A small image VQ-VAE, trained from scratch: 1.74M parameters, encoder arch resnet.
Rows from block 8 of the encoder, named by matrix and row number. Rows with one number belong to one channel. Each number is 500 + 25 x the weight over its row's rms, rounded and kept within 0 to 999. All counts start at 0. Numbers have three digits each. After the name is the row's rms in percent of the matrix's.
# convs0: first 3x3 conv, stride 2 (encoder.blocks.8.convs.0.weight, 96x64x3x3), inputs 48-53, a 3x3 kernel for each
# convs1: second 3x3 conv (encoder.blocks.8.convs.1.weight, 96x96x3x3, transposed), outputs 48-53, a 3x3 kernel for each
convs0.0 115:481487487488498438526510542485474498460475489486528525553496499505472500498511500508489490499491505484508493519520489530528502521503496493500518576494502516517510
convs0.1 096:504508507514529467527531511471468466472518490503486529500487545455522541475496529507489487498499503537513468492484489469497477492489539467553461573464546507525523
convs0.2 088:485498482503515494507471453480482467517489511481519518494520530516496491456481509483509520472496509519467537469543492498495503523530500505490490504547482511499519
convs0.3 134:496494488495472524512471503493504505527496497527505528504467460478484449482520603500477505495522514519493510488515516499489510510500518468528534432464588468456500
convs0.4 087:461460492513476529529478467494495504493494470526527474492502520501475547516454486511508512508498495517463522532514463518535464512569519506481487584531490547492521
convs0.5 096:511505521523539491514541475500489521499488482492514503529506495497489492497532498495495478500484505475502488470525506487561480495472491462484507557439456536469481
convs0.6 090:504472493506543491496531495546481476489519504515507498523481499496495509534498504537510508517530506529501536485487502482473522545537511495554519417523496512498506
convs0.7 105:467525480509468497504482466487552516526510543484472517490484527488503472513508489528511470501440495508491535539512477509518545473476488544454517499574381522496500
convs0.8 091:504462488487492508490498470508472500496484476522492541524544542514554449480522510522509513524483499512483550497505503497515548513510485515498521473552424544516455
convs0.9 154:501505486499526496510496491494501488487498489504499510494499499525541531495521507498467503493505500466484480511494518502484506490514499491496504482487509505492476
convs0.10 082:511517498520553491460483484498514510477522517505472462506461470505470479522529493488499504494501522493508540459528531484469468498523485518522497528457550499476473
convs0.11 092:524491502544508522483471520509524477520509465549490502456485514508472486499484505483522507529522521496507524540513502502494499525545486454471531549466513513474491
convs0.12 112:481478520502458499526464510487508477520488517496438520521553518537570523517519517484486492469470462483452466481501454492462484495481485509501488520524374479486454
convs0.13 086:513516512511506472511498483492528516500517511459570416479465468507495549495537441525455465455466513472458484491529500506497472488543493494506464563492456509487476
convs0.14 096:511511513529548490478553516482481457507496479540556520499526489494464509483445475481469492538498465484496463482492490474507466494492549496513524524542528523517488
convs0.15 095:499537515472545511465513468501509491495528526472510510498497493549499491530473524509517464489540508487502474514516514485509481519494494496480492611451492567503469
convs0.16 086:508500478497508481472498468506492481496470513513490487506525530516500507491491500488479512467529478517472475514498530526499494515505519487509490517487471487540545
convs0.17 111:523510483497536507505490491498475476511533500499511464519486491470456510521534470478464493506495472503486478518497521458515527478508522496519538471524442481507545
convs0.18 106:490516510497509480507509520499527500461492521499472495496524486519523530498517500508518496506471521476490511513493524526540471502467504501523448494492382517524493
convs0.19 095:529543519512530523528496497498481502436469480474486465486482456512554481491513506500473494457459497479470457451544520444547501485515493527505537564441542511521507
convs0.20 085:522520503499538499498489520468501505532525506482502472525495511479453471472492449532506461471527507525516486488515477491477563496473481510468499474539483467529484
convs0.21 084:482512482487487511535516511505456513463523523508463505516514471467562514473503445494503503480555430461473506505536498458481509479503459497507470489515550511537519
convs0.22 083:494467492494487518455474492523550494545563505519497466540527528514512477462434488465542512520483501493468475493479491498445501513501510484506510493533460494529496
convs0.23 089:466471510488520522515472474516501475500547515486481462506495453504521455550542508467477507448529527505459498503506484546499503492521512507493485566477529452453501
convs0.24 141:497490500502487512483488531479511506404532484489544505525491479475441482477512542488501486506538492531491504497526503441530509479523494460469546518505584501483477
convs0.25 090:461503535494514547515512493483488511505508502476470478482502503485478474506460580475502443521498497508513498512528514540504545489474492456502489532445571532499495
convs0.26 109:461506499520517479543509472487485500476479533484464504504521536484561500531539512531520497495522451502481484523517520559546501533546516434497484342505473490481502
convs0.27 095:475474470498524501510501491520485498495527533502497494505489522509492483537517589480518484452535550499526509489451520474513522489535516462479491466509487484499533
convs0.28 099:504517473468468457471504478502514508519501570503511533485535515540514497569496478505478532509490509488462493490486504510530503530580502469491488505491507526524495
convs0.29 104:488457479493491457510490476509526494527526493489481489498568571515527511498500504504510516511447469475482522498485476513492488506522507529465468557483348506505485
convs0.30 092:479495461485510486471505506502502479549466504527540497485478509527492522517505481511546530524473544539506507545494492493413508507467518522496482498487440514505481
convs0.31 085:500474484496478509459473503513488484486483485501482479527465487456475495481520508505526491534485480519476480511531505533479523538533530502501496431523447499492484
convs0.32 088:496510531512516512504491502484533484495503513499534502514534521547525490531499495472457507433498502472497484488462536489483488522513546504521465490501540503508496
convs0.33 096:522483510524487501537477459510514523507424516476515525497474503486529494469516520461506487482479474487535503503516475521467470478479493493490504466503481479514448
convs0.34 093:505518573547532529505533515502465495521464515530491500502534521536544537489499506486479448483458462486471519526461481523532481474504495497511454493560434516484488
convs0.35 130:502499523527459519530485473494511503413501467457511476486520528493541476511461506493510491526510496488483502527491497505520464497509432516491472557491466515495488
convs0.36 084:494488491510485486499448493494486486518527507524482507504474467506541508491507534480552485546523502516545480513512489520455485463496579490476534499469503475466547
convs0.37 147:508495513479503522480512528518502508587456521538512497508483492523483500512516530482499492477476502506548482496495495526492506492510501474466506313512590457514524
convs0.38 108:467558546496483492480504470489467454515558507479470482478502511484550536459497496489479517528523474528494453510523502509488536477499494519468484501451487527511543
convs0.39 080:491470531519501474495481458478508496521478488490559529511504521485435469533472519515540487501510505498546505483483504486506529462469501495488482515488523517535521
convs0.40 097:482500514510511490493528519497567502552553526504505466500442481497480490500508474482520527493528450507524543505493510480534526481507442488486515452503574504515502
convs0.41 076:511521464482501521515455473521518492548464507508480517535540545515438472510481542504512519506523513497493511484484467504521516474495495532480464417492457489522553
convs0.42 096:482516508466477493477452460483492476497452485496434544457496460492552487465510549531511507446514451521484501500510480508489525505481491500519515499481419466498504
convs0.43 088:516511535479461459535495481512498524506504497523485489499478505448487504420500543486491497524511477537526528505459494501470511496504524512502501452508524460499442
convs0.44 100:522472512496488473489501523510517478527497489524517492469531519510466494489440490493507532515536522513489517490528489502472506492501496534481453512526453480575523
convs0.45 097:497509448466520490468469497493510487471548479528539472461476517476459486483510521515480501551549618501548527467487529495499529499470497491486495487440568520482506
convs0.46 110:499485510505476488515472495516492501499492536506502545499468472483574448485482513490491500518506496521465526489491485501465485504450555519522509508505393498497437
convs0.47 121:486527510507493520508493518483498464463553453452555459513497457514541484498462463494506532475471519471496475478501459488555439503519460514503516594485475540501523
convs0.48 080:492480511489504534475483502488504456529448509505520533487521467527506483530508442477491502473498498488507496483523505472515537518502528520499526447515478511512467
convs0.49 100:510523499510491490493519485489483522476473482468475559495494522502539469497480551497540522518472466504465505510486485520548517534440461510471487534514388531540476
convs0.50 105:492476483480486497464492504486504504490530542490479492500519514485467514474466461503488520493540525509469496518494529432482476507486485489554471548529540508504529
convs0.51 089:501529535508492496519497496498498494510512556494491456489533506565499542530499453505456471500502519518523484501531502462490487485530544509453485516466509504519555
convs0.52 088:532473465521481486519509511532528497557520517537509461442492540484412565480469504476516510545490537534555483519521483522532469512542468524516464511494463503538495
convs0.53 103:459469478494464525490513505502508510515511446483520519466460467460436451510459490481486504496488499492500496516515491494532477515510495498516502546559497500516544
convs0.54 087:520518441496507459565550511487502528549482532497485538508528506532492451460508511480499500460540539460512496492480514490501521514489516487499436418508544457530508
convs0.55 099:479478467497498532500524498478489495498521474493546506514478531525468482481528488493482464503498523470485497486496490511502485522542501537516525507512409471475476
convs0.56 103:485501505499488499481487515490494517469498499521484479512483471472506530458477485516497446497522525515514502527521537497485478486525512518467451507483469507489547
convs0.57 102:498522499524580479512533492534494502500538496530465492490489501473501510485521507488477532512520458527461558505522470497484456504493470512533508508503566533493509
convs0.58 096:486505519503474511493497486490493507486547463483487494496462475488494441513509495466502506467489500498470530517525495489523514494517481519499488570494550525502495
convs0.59 109:527515481494484464470543466507508481494486513529447546501502483534505514482533510500467507503502516523516473450495521492507514511427583518479545477464535501514449
convs0.60 083:495487496508516501476512441489476483507469528481461532459512451493464493482468493500484521488510523468509493491500499520516514529559504512462512499460487501530509
convs0.61 088:534510473506463518495460499521501496523488458498504471463501515496507505520565532466495526498454517514456508496485470470492514473524505497502513435545469435440524
convs0.62 079:496481538464528513494504476459482497501524498524494461479470487531560556499476469496489548552492513505451510521535497496490464519512473517490502471501571510504513
convs0.63 118:508517493493509513510533515523508486515523505517502481486466464493443537502530463515486496491503480497511466485496509494475504484511511473488561447538605505530511
convs0.64 097:495501478505471523493506476492528536481506496475503476503543527515400468518523469569528501484558511486465485510521493522519481502507450510437481562527478552479469
convs0.65 108:493495499505500562511530502501456508517511522540498510498498455516514543504526519515479491492492466478499515525521508512489499512492501479532519383467494447466518
convs0.66 085:506498516491481536507541517489537499536524440451504553512547507484531494510478490510501488497521449480533517497507491513510548495422498529490467508458492520498454
convs0.67 083:489526498475494531553497519525529493494530483517470481484537519480521472495499497520514509474493531486506487527490488468482506469502477491485543512497534513491487
convs0.68 084:531503503528518511532488476477483475453549471510502576515548550551511450499470523471483495502523503500470538490519501495502559536529539487493450547501450508500514
convs0.69 080:502526534532520481517495492497508493493476505495491534472495482496517539474529518509433501490498465503510451499485479510513526543549475481501516431438509443475490
convs0.70 109:504520503500471474525556504506489486503482555463467478487523500495549557521487449508488521481525434504470473523500502517471485527524517529464463480494420489512507
convs0.71 080:522497505509476520470489536497527498474537522513528483506468480481528509527529473489489493537497488516545501507494496472529496485477504493538461443484540503492511
convs0.72 090:493490486469507489498487527501528478473505514515512483529531473545500515484497471507517520522497502513521555497483497517493560464485529479502521535453602488512498
convs0.73 093:517498508520540480460492503517507492508537525474532486484475449525534482519524489471463517510487479522493487507489516464488503523477505499561514528475524486491516
convs0.74 093:499510533502509499531510502524477498528498487493511498509528490467516460478499571484529501486456523505489489485513501542455477491512506457477527497528599555468508
convs0.75 085:478517506505467509475527509510506509494477496517513496494485503441489493483462486498484489493490507526532480501500486517572467490492460531536528533548508511483490
convs0.76 111:487498513516515489492509543508503509488466476508553511511527532533522502524519501506504533471477488493491520501500467511547523492485477527509471487504458462527523
convs0.77 092:542511513488460512498491524496506498536506470501459451488510536477512517465430478498502509528500507527529497495486486493476488514527497482504471470495509463545521
convs0.78 112:529523516531533485509489526482473472478490535514524529540491455511550578490562569524436504445448507493491482477495511484521495474503484476522480463529511493460483
convs0.79 123:486479502527552458527512470484472484476531475458483493521530501512531505549483486502511498467475458499496506521504495509511475518556506529500450505506482502507502
convs0.80 100:511475486513463487504506512518550494512453603498453515512480513505500487480517520512472521505487483500516456502495503519500513517518544506467472437520420552484497
convs0.81 089:547488480501520518502529466495498514535517470508517511505440490481428487545464524469462517503475503489492482506487514471463489504498505502522496521497529502474487
convs0.82 092:494522495499499505508544513508478509501503468505499523509485494482519547461508513439500525524467504483560500507494497475518517520473487462505509498470512488466512
convs0.83 096:502497483476473489511554547490472483499492510516536491509501538476499521497479461502501483501518463506496505500464485500478516456515456506523478486478527505494556
convs0.84 098:488548471492504501501498486487521517511485480482489499524471433519475510504513451497475507470542512505489492500488497516495489534510495483458465514464521519528524
convs0.85 104:493485452504550502478483486475517494518537472504483520527545534522460465501467490506477500488548526515504497458490500428501482482503499493492505528537502502507493
convs0.86 082:509495493465534513550494519462477467525526527495516509517481496477498491536516493525482511512462493524469473461495482431456544523522464510485519453492478478523510
convs0.87 091:503502469498485491508522503528488507492467489507523499528543531504463517518513499520497490505512523504484502528510498492512499492523487500469495493530503499496519
convs0.88 093:476442479487508521490489485502481543515455545485458536505454490484526510525503478521511537502514496509513520511507492487496500540493507483508507491474498485493486
convs0.89 103:485456497507456518544520495483500514537462535468522519465480502496499464527465504525516497509503503499512472510499503544530510504516505508491517431528474534464519
convs0.90 091:512495556501474502513518506479508495506507500477473492486491505465439472548524494474533530508464533485519475483484473476485486474499500508503521514508538521503492
convs0.91 147:469492488474454504478504518488510502471504540492511486523485488515456533495586501518511489521523517508490537508504515498501547498504518489450561537533557499484504
convs0.92 091:484488528479485499509449465544512491489528480505469455486497478499478528510537492475487477523521493521514514495512521517490509480508504495464537537590444488507487
convs0.93 149:490486501515499520505512493495498502505491511506502509512503514495494494505496508514504505509507513512515482508504500500493502495496495498489506500482488486492501
convs0.94 113:498459504516512521511510482523533504504517500505485492485491493511449507498469491491496529514463465498471496511504473522484545543507530502480522413516598490497495
convs0.95 098:556506508534478467480498543515483534518475523522547493512423518505472517516505497488520479518513566513545464531504517527550464453474476458488511504458517504501505
convs1.0 122:481479475482466469501460477504547519492483510505495512491500520497487517485473491516513484504503498507540525480482495481543493471487513463481510521562497535527504
convs1.1 104:480478511535427464501541517467493486497536535464494477499530481477529479484518505505516493472562495493526476501485519513451506507510504484468501497461499523499516
convs1.2 094:514456449485499538507473488525498501544538465517475492499486517495538494496488480503487494479555500518455503487484501496506458505507506481495478498532507520461470
convs1.3 107:522519480512421529503508513533482521507501513483485496506487497511465505478466503491487505531444538497504506493515498478548507482507507524530507518478461497495499
convs1.4 089:472528531523506523505476499474485474517502497518519483485528519518532503545518487487483496504478496486492514500504500491467507509499494486551509472570497513532471
convs1.5 106:510527530499395515529504526504471547481439513474500533483455507495511485499500509519483502491562523472473501508505476528527504493516495470517507468518471471464493
convs1.6 096:506481534506513483507485453494472487488490494492504486510504507497492518540514491529496508480551498499512499500517491503436497507496490497483483477446504494538544
convs1.7 105:534533531494520521502425500497537501499442481490514480518530525537489502505511493524521504489532524524526506489505496474463491508500481500502485506503516507549497
convs1.8 098:501506498473527526459481498482489518475510490530518531514480506542530497509505489480493483487565453528466513478493504540527544494500499460513477480512509477523465
convs1.9 092:510534496499482529519493518506495492557494553525512515493520501500535512495502529512497500511538510519485506502531502528487499517500485498526523530502474504499485
convs1.10 092:526525519468466478492544499518505517463550491508522511493479520509507524492521504509505471511432516507517506507500507478464508489525499495488527488543516508497507
convs1.11 099:501471494490547485505463495471492507486509501506522496508501529507522524489485528494497492489556513507494527488494517496485488508481508474500503495525502508495511
convs1.12 110:509476499477492481471503529516487483501607496501510544489502474508474501496474483483449508484488489506508482514494506523472480480490494481498479483519512486493491
convs1.13 089:503495470491430507522492478527530485510522496534497500497477509523444488507531483532498503485494486515518527501506511513499507522519483480467488510490518492495525
convs1.14 094:479482475543452529523479490502465517521471491509510510513529481542496506496509486493492456494518501506532524502501514484487510488511493495530480500472497517497472
convs1.15 106:513502532484555406529499507495506476529505494508483489498523504482481474514502480524489490507527423480505503500511489490477513498504485505494476536471530517504487
convs1.16 101:525513525494554509506469529512502519537482445510498477503508499511491507501459503510547499523490518502469464500513508501501516512518526504468515511468538496449504
convs1.17 111:523517502482547496506481515531580512508499520466553516503493480485513515477471503521468484487505478454442464505517504512477503504518495502504514451465499530521527
convs1.18 098:491495527476592497498527496495528465544446506486509503502511515501553504503489522498543519520465478513496482498494504488521507509520495464467508491500474481480490
convs1.19 100:510516547511448539535509549502485526525458510516501498484474490520499467498508487504521476497494486525473471523514476520451505523487475514533508500459505467518538
convs1.20 087:547488501527546501491514467550500483471514475452445482505475506526528475527511517489422492495596514514471483502490506500512527481510498490510453494519491500453543
convs1.21 084:508527514479483515524521483479531493462512534527494491527517468520545517495478492469483503556514520484548477487498517487463480494529504508489507542495516534506500
convs1.22 091:535513518524501487492494530509494497493551505494501543495520503486516521499534486489510527491530527481493523524489499520504478504470530512498485476541483490502465
convs1.23 096:486479487491482547506503523505476562513506532526486507479488488508490464488482528501504487513527497511499521510516522492464514503486530511456514511473502498524483
convs1.24 112:518516515523552516473493506505508511532525499523492519480490500476514486488490503495489494487482553520526512491508474510428484490495501519518497496507523495510509
convs1.25 093:508536507514447494476543537496503498483478448471495489502489463482560494522491500518521519508487459511555449496496497495521507501507503505480519497517503510506511
convs1.26 107:487475505526542548533514510495521451494519507511478504526541488499528508537496512492485494488505476500506519494511511511468509485508489521492466508498484518499485
convs1.27 093:528521520441532499507448516504552495526502515506461490511485499477464517492421473532504508511474506518461483495487491515505510515533487471517492487471520520498498
convs1.28 107:524530548473476484508500525480490538487502512487476491499512478517469470504478491523509489494463491495493481501497499512552497507501503526492475452527469491458500
convs1.29 105:493504484485489498517472456512449488469522475500528464509502520509507511505483529498496498492500540501485496493517496507552491485510512531498495516537506493510499
convs1.30 091:474500447501507493502545492475496506544462518489507488505515505481496511520502533509513521525533488480502520479484507510476473508492477519505526447546530502480517
convs1.31 099:500551514508524507511526515477472470498474437496483510516480488514527507483505494529472493499414529501534534500484503499513516519543495495506508474467458504488511
convs1.32 092:490455519473436464513490493490504480463506532515492487483467483475444520502483494499490460518503499518523480475513493509521475513510497505445506498553516464517478
convs1.33 096:495501466519470466514503489492514501522457553514522506503507498481512495502497513469491506522526480484502513499495492501647469518504497501464511502516493473485491
convs1.34 094:473509539524506510497479508479490534544525497462494526500503506479459517476466484547490508510494454478464490525478479482617493517512499520516466476484516510532472
convs1.35 110:528494542476456501516504490528524496485534455513482519513498521484487500522513512499480521525462478478520535507498485492553524502486513522479491500494467485480498
convs1.36 092:499538497517439525491528523485456505490498535503515512508514523481473488500503522476505523460518481495483510524494501517509479477496495492529501530531532522515481
convs1.37 103:476527491488469512476501491527510521467455527522514521493486510483534470464503492512479502520469516485553511510490499477528514509499503497508505505478452487477507
convs1.38 106:490487507502533494476488473482489478491485506457515483479530505498517511495482492525516538516427498492455538521501501495457480486515516490484487519481518503486509
convs1.39 085:536449504477537531527461523480520441503547472504501483528497507501557518512509508508500516490525509526505497477495498489462490501491490525530484507533526484499491
convs1.40 103:537472508522541526489480463509504495501506534517527508513499483502444497488533485486510549503453510495506479496510510519457528492466478478478503526470508523531497
convs1.41 086:488532513499461517518491481512518500497498524495428508521493507516541505485504508528521477496516510533465497503498471515478473471501512527510533520524526481484519
convs1.42 098:489517525524429491524521507488512477489446499486520497523507533479453539517507523516487503514542478523479530504492507506525499516514509494526506504492527487491495
convs1.43 092:514532492520473509526543476484486477527458485496513508510525516529515507487506510526510479503575498504505508504520483516443495518511496517479510530549500501526485
convs1.44 110:525502499532458541550570511531496506478482511504507464479495485472477468501473478468520530500514515510445474508502505512463499506522507485485476443510506460461522
convs1.45 113:496483550468466511491518512506495466504522510469526512475481505511515503478505492510500495497505523529531481505491489487517474495482496474511491515564496483527482
convs1.46 120:479517482527555519472474496481536491527531523539494525493531485479493498512506516465531508505516505481489494511494492494407513493482493488474520439478516486479486
convs1.47 107:469497474471458464505472513491490470491521507516494510508512499502528524485478499495510521544482511500500514495478497473445514487484505502499477470531482492499492
convs1.48 090:497482516507491520523505510498532476501496480460443536501485476486539471493515488501503525484514485478416472468507508532499505522511495479476508493468481498504501
convs1.49 099:487502489489432492540539488500515494538509534513493523461486496507547479489513479520486520498533472528514523510517515526532508531487485514510500496516467477505501
convs1.50 101:514515499514445448473512517506477547514532484509546478528500520498530501489503505533495504480532501516554513484494500495632515491506494525519508519443498508485465
convs1.51 091:478489500486437465474501460458507500518502489462542494474440476503461489501490492484465517497445467502536514510506492499525502489477486491492474503480492515468515
convs1.52 095:496487488434497456528502479532496491484456483510483495504515507500575484493502539464530535511508541503508507505461519468503473492504497513513469534469504520512501
convs1.53 094:465480502501513444525450494502462519492512511520473504502474482474540488459528497504539515502508553465483547501496517483481510505489525487484501466499469475514513
convs1.54 089:534505532494472492510475515478469447492461561474526496529499508501501522478500492461535515540522497485494506501515486509539476477482498511519500508458518530494539
convs1.55 096:484543467483499517538528500528537474529521496489497523489486481487535537502494515471483488486456503504494473511517517511482489499480490515528521504508513509523527
convs1.56 122:494475492544397482524506499507461492495471501491502501497489503497451466509520482511519513479538471482497521492497494517464492496501485499482489500492533490492489
convs1.57 114:536519493513566538520514527491516495530490483536496494508485504504508505488549528520512470503503512499509458505511495479508482497499509489517513560512508524508502
convs1.58 097:505515534513492549501542520537517538474513548532516504517519513516473474505509486486520491515527509505468500518504505466590492504496516494516467474563491492480521
convs1.59 105:470476455543445475482496503494504506453495471502475466501524483474528479517500513501537508472435523523492505494494468501473535486498493515479528545499534499509520
convs1.60 091:492534502497552492461484487493459515478493481467444478500504509529476494536490478486499475493513518541509489510500512490541487502489506510478511523492485478514508
convs1.61 099:505503495505537437528484547507463489485513563469475514492514523505466522518524501510513462497517510520508484483498520507470509503505514475482525484437500480511523
convs1.62 076:536486461534469474509487536493510511440505527510543500529480465510517525527503518460463505474510519521521526479485494510517530525505469503526486476554516461514514
convs1.63 093:472504506519537519536496504550490518511485524517542524503500484472539490491480497504518500517457477496518475499491517476455504490500497516517493516533470489518475
convs1.64 093:514476501507514474465500499497484497480465496483468497489525527524504528469503512513507538510509528485496499509506497487448526505498533486532517473556495509473472
convs1.65 107:490491524454398532514504508482474515474536554453528499502526474476450502484511468502476499497494533493511470493496487493641467491518501499500463485549491511495521
convs1.66 093:496506517517552492517479480518503520482546505530486521489510485505534484496478497513443495449527501479529526504486512522480499500485493495518512448559501516524485
convs1.67 093:499541520533571493493521505490525523496465539492491526478488516493502548483497476485490513445497495488483483498510497517459493493515488550497464499519491479505496
convs1.68 097:535448503525592504508497509485497511517483471500495490491497490522477486525495492465543498483570485489448494483497494497492525514495503494484525549511488517476511
convs1.69 083:483508528530499473534534503504544523487491496512507450473501494489487512516521502507464508533467481505516452500487528489574503496506489517498485495414502523508514
convs1.70 089:503481537468489502488489509529466487515560491512512525485484518543518493532506501500502507520415503498512517496507508526533469515487501481517506472540499474533494
convs1.71 090:516482517500465521486523531475565459512499509512459464492495455507562516501470513468466518524481524511494512499519469476478487496534502496480493480538526481508477
convs1.72 094:503491485537457541517513510480496498493538485514481454501505501488519500514506499491479517475513510513536513512499522485559510491521498474511505512533523543504501
convs1.73 099:514520504523425517534517512511566539476445493491553523512479506498545509494480506520497502520548517486512502515495531499344481487496517478527546506539489509508513
convs1.74 096:529499461522468501549517498527522481499488474486525499514497484505504506518473513512508514501523479499450507515508493455603476470475523513535547527443564499524527
convs1.75 090:517488540484483566471547498468457489488523494479500495460494485483533481499501516510495507509501491465487475491505481510508481499486475487517481470469520501491500
convs1.76 099:505489484481465463494470511492459485459522480491505531512513506505570503522484505483528487506477505494506509501510493492457494497495482509517491492491536520489478
convs1.77 101:528507494463468569486515490488535503557527481533511499486530482474476498476496516523509492537459476504517505493527507477516523504529482508516498490505516494501503
convs1.78 118:459421462469483482429482467494490510489466518493480508509455491530615504501499481484472469476557478451498487491515512513494516515486506494514499488496527494513468
convs1.79 111:485499478496576505517477512497531502494480510482501496477484491521444514506515504492457512502501479508472518500493485482497513515496510530492488533421533486487503
convs1.80 096:480461505485482510463472508486500505538490482488500481489484515525466472474534502503513481472496516499517502499502515514646510507508503458528506488513517483502500
convs1.81 088:530516524511504501488505496504549540505473510551480486465494499489528503493511493512497509528483536462500492526502500524450472512514482475531475519511504497498455
convs1.82 111:517521502490415501512476511466485520483493522454510485482504516496486504495500506518508489505476495502515498517491487493548476494513498482524518495515517510454501
convs1.83 100:522459486494483529496446492497480510512547488497460507500487499507484496505494514503520502544430506475507504480488489485516460519511502512457477486435446503500505
convs1.84 098:499509483480462481495512504485526534505531503496509512480520517505563518509545488490509507513481512486499529526486470479501500476487485503544529481510503506520520
convs1.85 102:526496522527427464530457493479491509526563502482491479491494505465416515489505485527535519493546472483460507501491489470562492494510504476473485504530506536469504
convs1.86 092:488526447491552494505476493508474468456524500481500503482509524492512505488509498503514458524533469494480516501520513513480495486484504487469525525500503525515514
convs1.87 103:502436473480480475485475465463480498444495514468463478502502488489482488499481510499529517494465498505474499478512482496507539496498495520461503501458457490464507
convs1.88 096:476480484508491488509553488513451509457507480492503484522538490495463475509508510497540482503515523542501488502489476511506478525483478482474499521504474531499518
convs1.89 121:534544497497406512501488491489512510494453491492493515492491504482508506496496497511482530469541543479507509509512490521492504509487485514519509521475490505511506
convs1.90 101:493492501486539448487491502523501495502492463512503515490498510488548511497526512502511518519484508537516504476485498488506489509454494482484528506523506453529501
convs1.91 116:527504516534563532503515475458479479449519465462490481533487508486510495494516482516504518467489486520517510494501491482465499499504528511531519510487544521504518
convs1.92 092:512516493518481502514568549495546488523571460484459478507533494523539502502496480531509526479570500486493506509502504519532517483492518512534501502502495520513504
convs1.93 120:503483534505508496486502476482525478587620585547551545507487509509480495500491480482502505487467484490527514500490514497516522483493494522483480480503520492496506
convs1.94 110:489507514492529462486518505504482485495519486514520510494470492487486497511486499476495458534463469501542508498494485471469543519491489517512517500394471502521506
convs1.95 116:493505512507406534523541545516497504519528541495528485502489494526482536502500508503492499511443483509470508499497501508490469484517497508548529496474509523517522