From a checkpoint of a small image VQ-VAE.
Model: 1.74M parameters, encoder arch resnet, encoder norm batchnorm, encoder activation silu, encoder widths [48, 64, 96], decoder norm batchnorm, decoder activation gelu, decoder widths [32, 64, 64, 64].
Training: soap at rate 0.0043, 10800 steps, batches of 64.
Data: trained on photos of plants and fungi (iNaturalist), 90422 training examples, 7.6 epochs.
Rows from block 5 of the encoder of a small image VQ-VAE, named by matrix and row number. Rows with one number belong to one channel. Each number is 128 + 24 x the weight over its row's rms, rounded and kept within 0 to 255. All counts start at 0. Numbers have three digits each.
After each channel's rows are labels from the 100 images, of 14976, where the channel reaches its highest value: "colour at peak" is the nearest of a few named colours to the mean colour under the peak; "place" is the part of the image that holds the peak. Only what is clearly more common there than usual is listed. The data: photos of plants and fungi (iNaturalist).
# convs0: first 3x3 conv (encoder.blocks.5.convs.0.weight, 64x64x3x3, each kernel summed), inputs 0-63
# convs1: second 3x3 conv (encoder.blocks.5.convs.1.weight, 64x64x3x3, transposed, each kernel summed), outputs 0-63

convs0.43:119101099123137129125135129109115126124163145119147117118128125122138136132156123105136110137127079119092127104143121132120135106156135109102255109137134082124120110124113160090147139112114140
convs1.43:127130152144118097137100145112158159125177147118121127148118131173159102120143131149123133134159136132225131114122144144141128144175118159136157163111136111121197116119136121122119117142154125
colour at peak: cyan
place: top left; top centre

convs0.55:151178125130097124140083091121138131187115137135109144119152113103072159130134156172144114137176139144132120175126163077133136108109135096121102118134160144142150116152133105113104138122143132
convs1.55:133045118150161114112148134122130098111118133136126122117129145168152127126123125130134118140055116115102136111112096166158158149137153155119131148081086139105093118104142146148141145162119148
colour at peak: white
place: top left

convs0.54:100135118156118113125129173097184170145107123140122107153117117124134153163105109145175144102112082142132142135110140117143127114154113144082156155148117120091146137121134132129158069169123093
convs1.54:137130088108075138115113061163107103129125155119114124118132143112159086112106163144142115133166164129138121110180131144142121142154172110142113132107138136137116102149088100119093144170142127
colour at peak: black
place: middle left

convs0.36:109110145157107128088097153056150109124151106149137141108105130132127108156147148093120128144123144067138117101137134141104191139141114099134141123126133080136111165129166123147114128147099105
convs1.36:142102091134142132158142111168121112107116110104110148143174142106130149118123141160133120147105108136137166135194126101095059150092137140135125140112136147100143114144070117120163115119155137
colour at peak: black
place: bottom right

convs0.42:150130105126126094117142113145120138165128110106086091144142141110119133126108206127146118142166101105175126135122088121128123111125106134142200140123152080108127111128149090121123148112122159
convs1.42:116113113130151179139131147091125107106052143142135157119131128121112136144172090129139124122109128110130138152149137137114128097141142076101155105141118137150202139148132174143161131120123107
colour at peak: yellow
place: centre

convs0.61:108128156141119148084126164141146124123070099117127127115110097137131116130170142099098106131146103134139138103130079139154147125166124131149139161107167141091114093164176160123134147106164102
convs1.61:160104089128106110146138088134099157104119124141135145141119153114105095128133148159126111121134135103116142163192127117178096139105075107113093098135113133132146141109106079140109100151090117
colour at peak: black
place: bottom right

convs0.56:149159136137126142148141109095173134104119120141084122085137122120095076137112192120156145084121095106115153139156105175148141162092129118123126137102152142129135150112132132114096097137105152
convs1.56:120085145125163107115120152131097116122123147140147128145114127139142177126119061144144123133093164121134107104083119077157120124140126121121131125161091126105072089131125131128160172129139091
colour at peak: white
place: top right

convs0.32:151094145156117087123125152158137131117146114130144139149138139129100098099170169098141079170147120118173134156113105124132133096108105108127122193126108123110118133137138117152154083163095146
convs1.32:134111105108120172146148076122089081133097170142131119120124099127128143146092130166134138103133131080082128134140100129109133156152137140118114095131122132159099132103105135127137190127143080
colour at peak: pink; purple
place: centre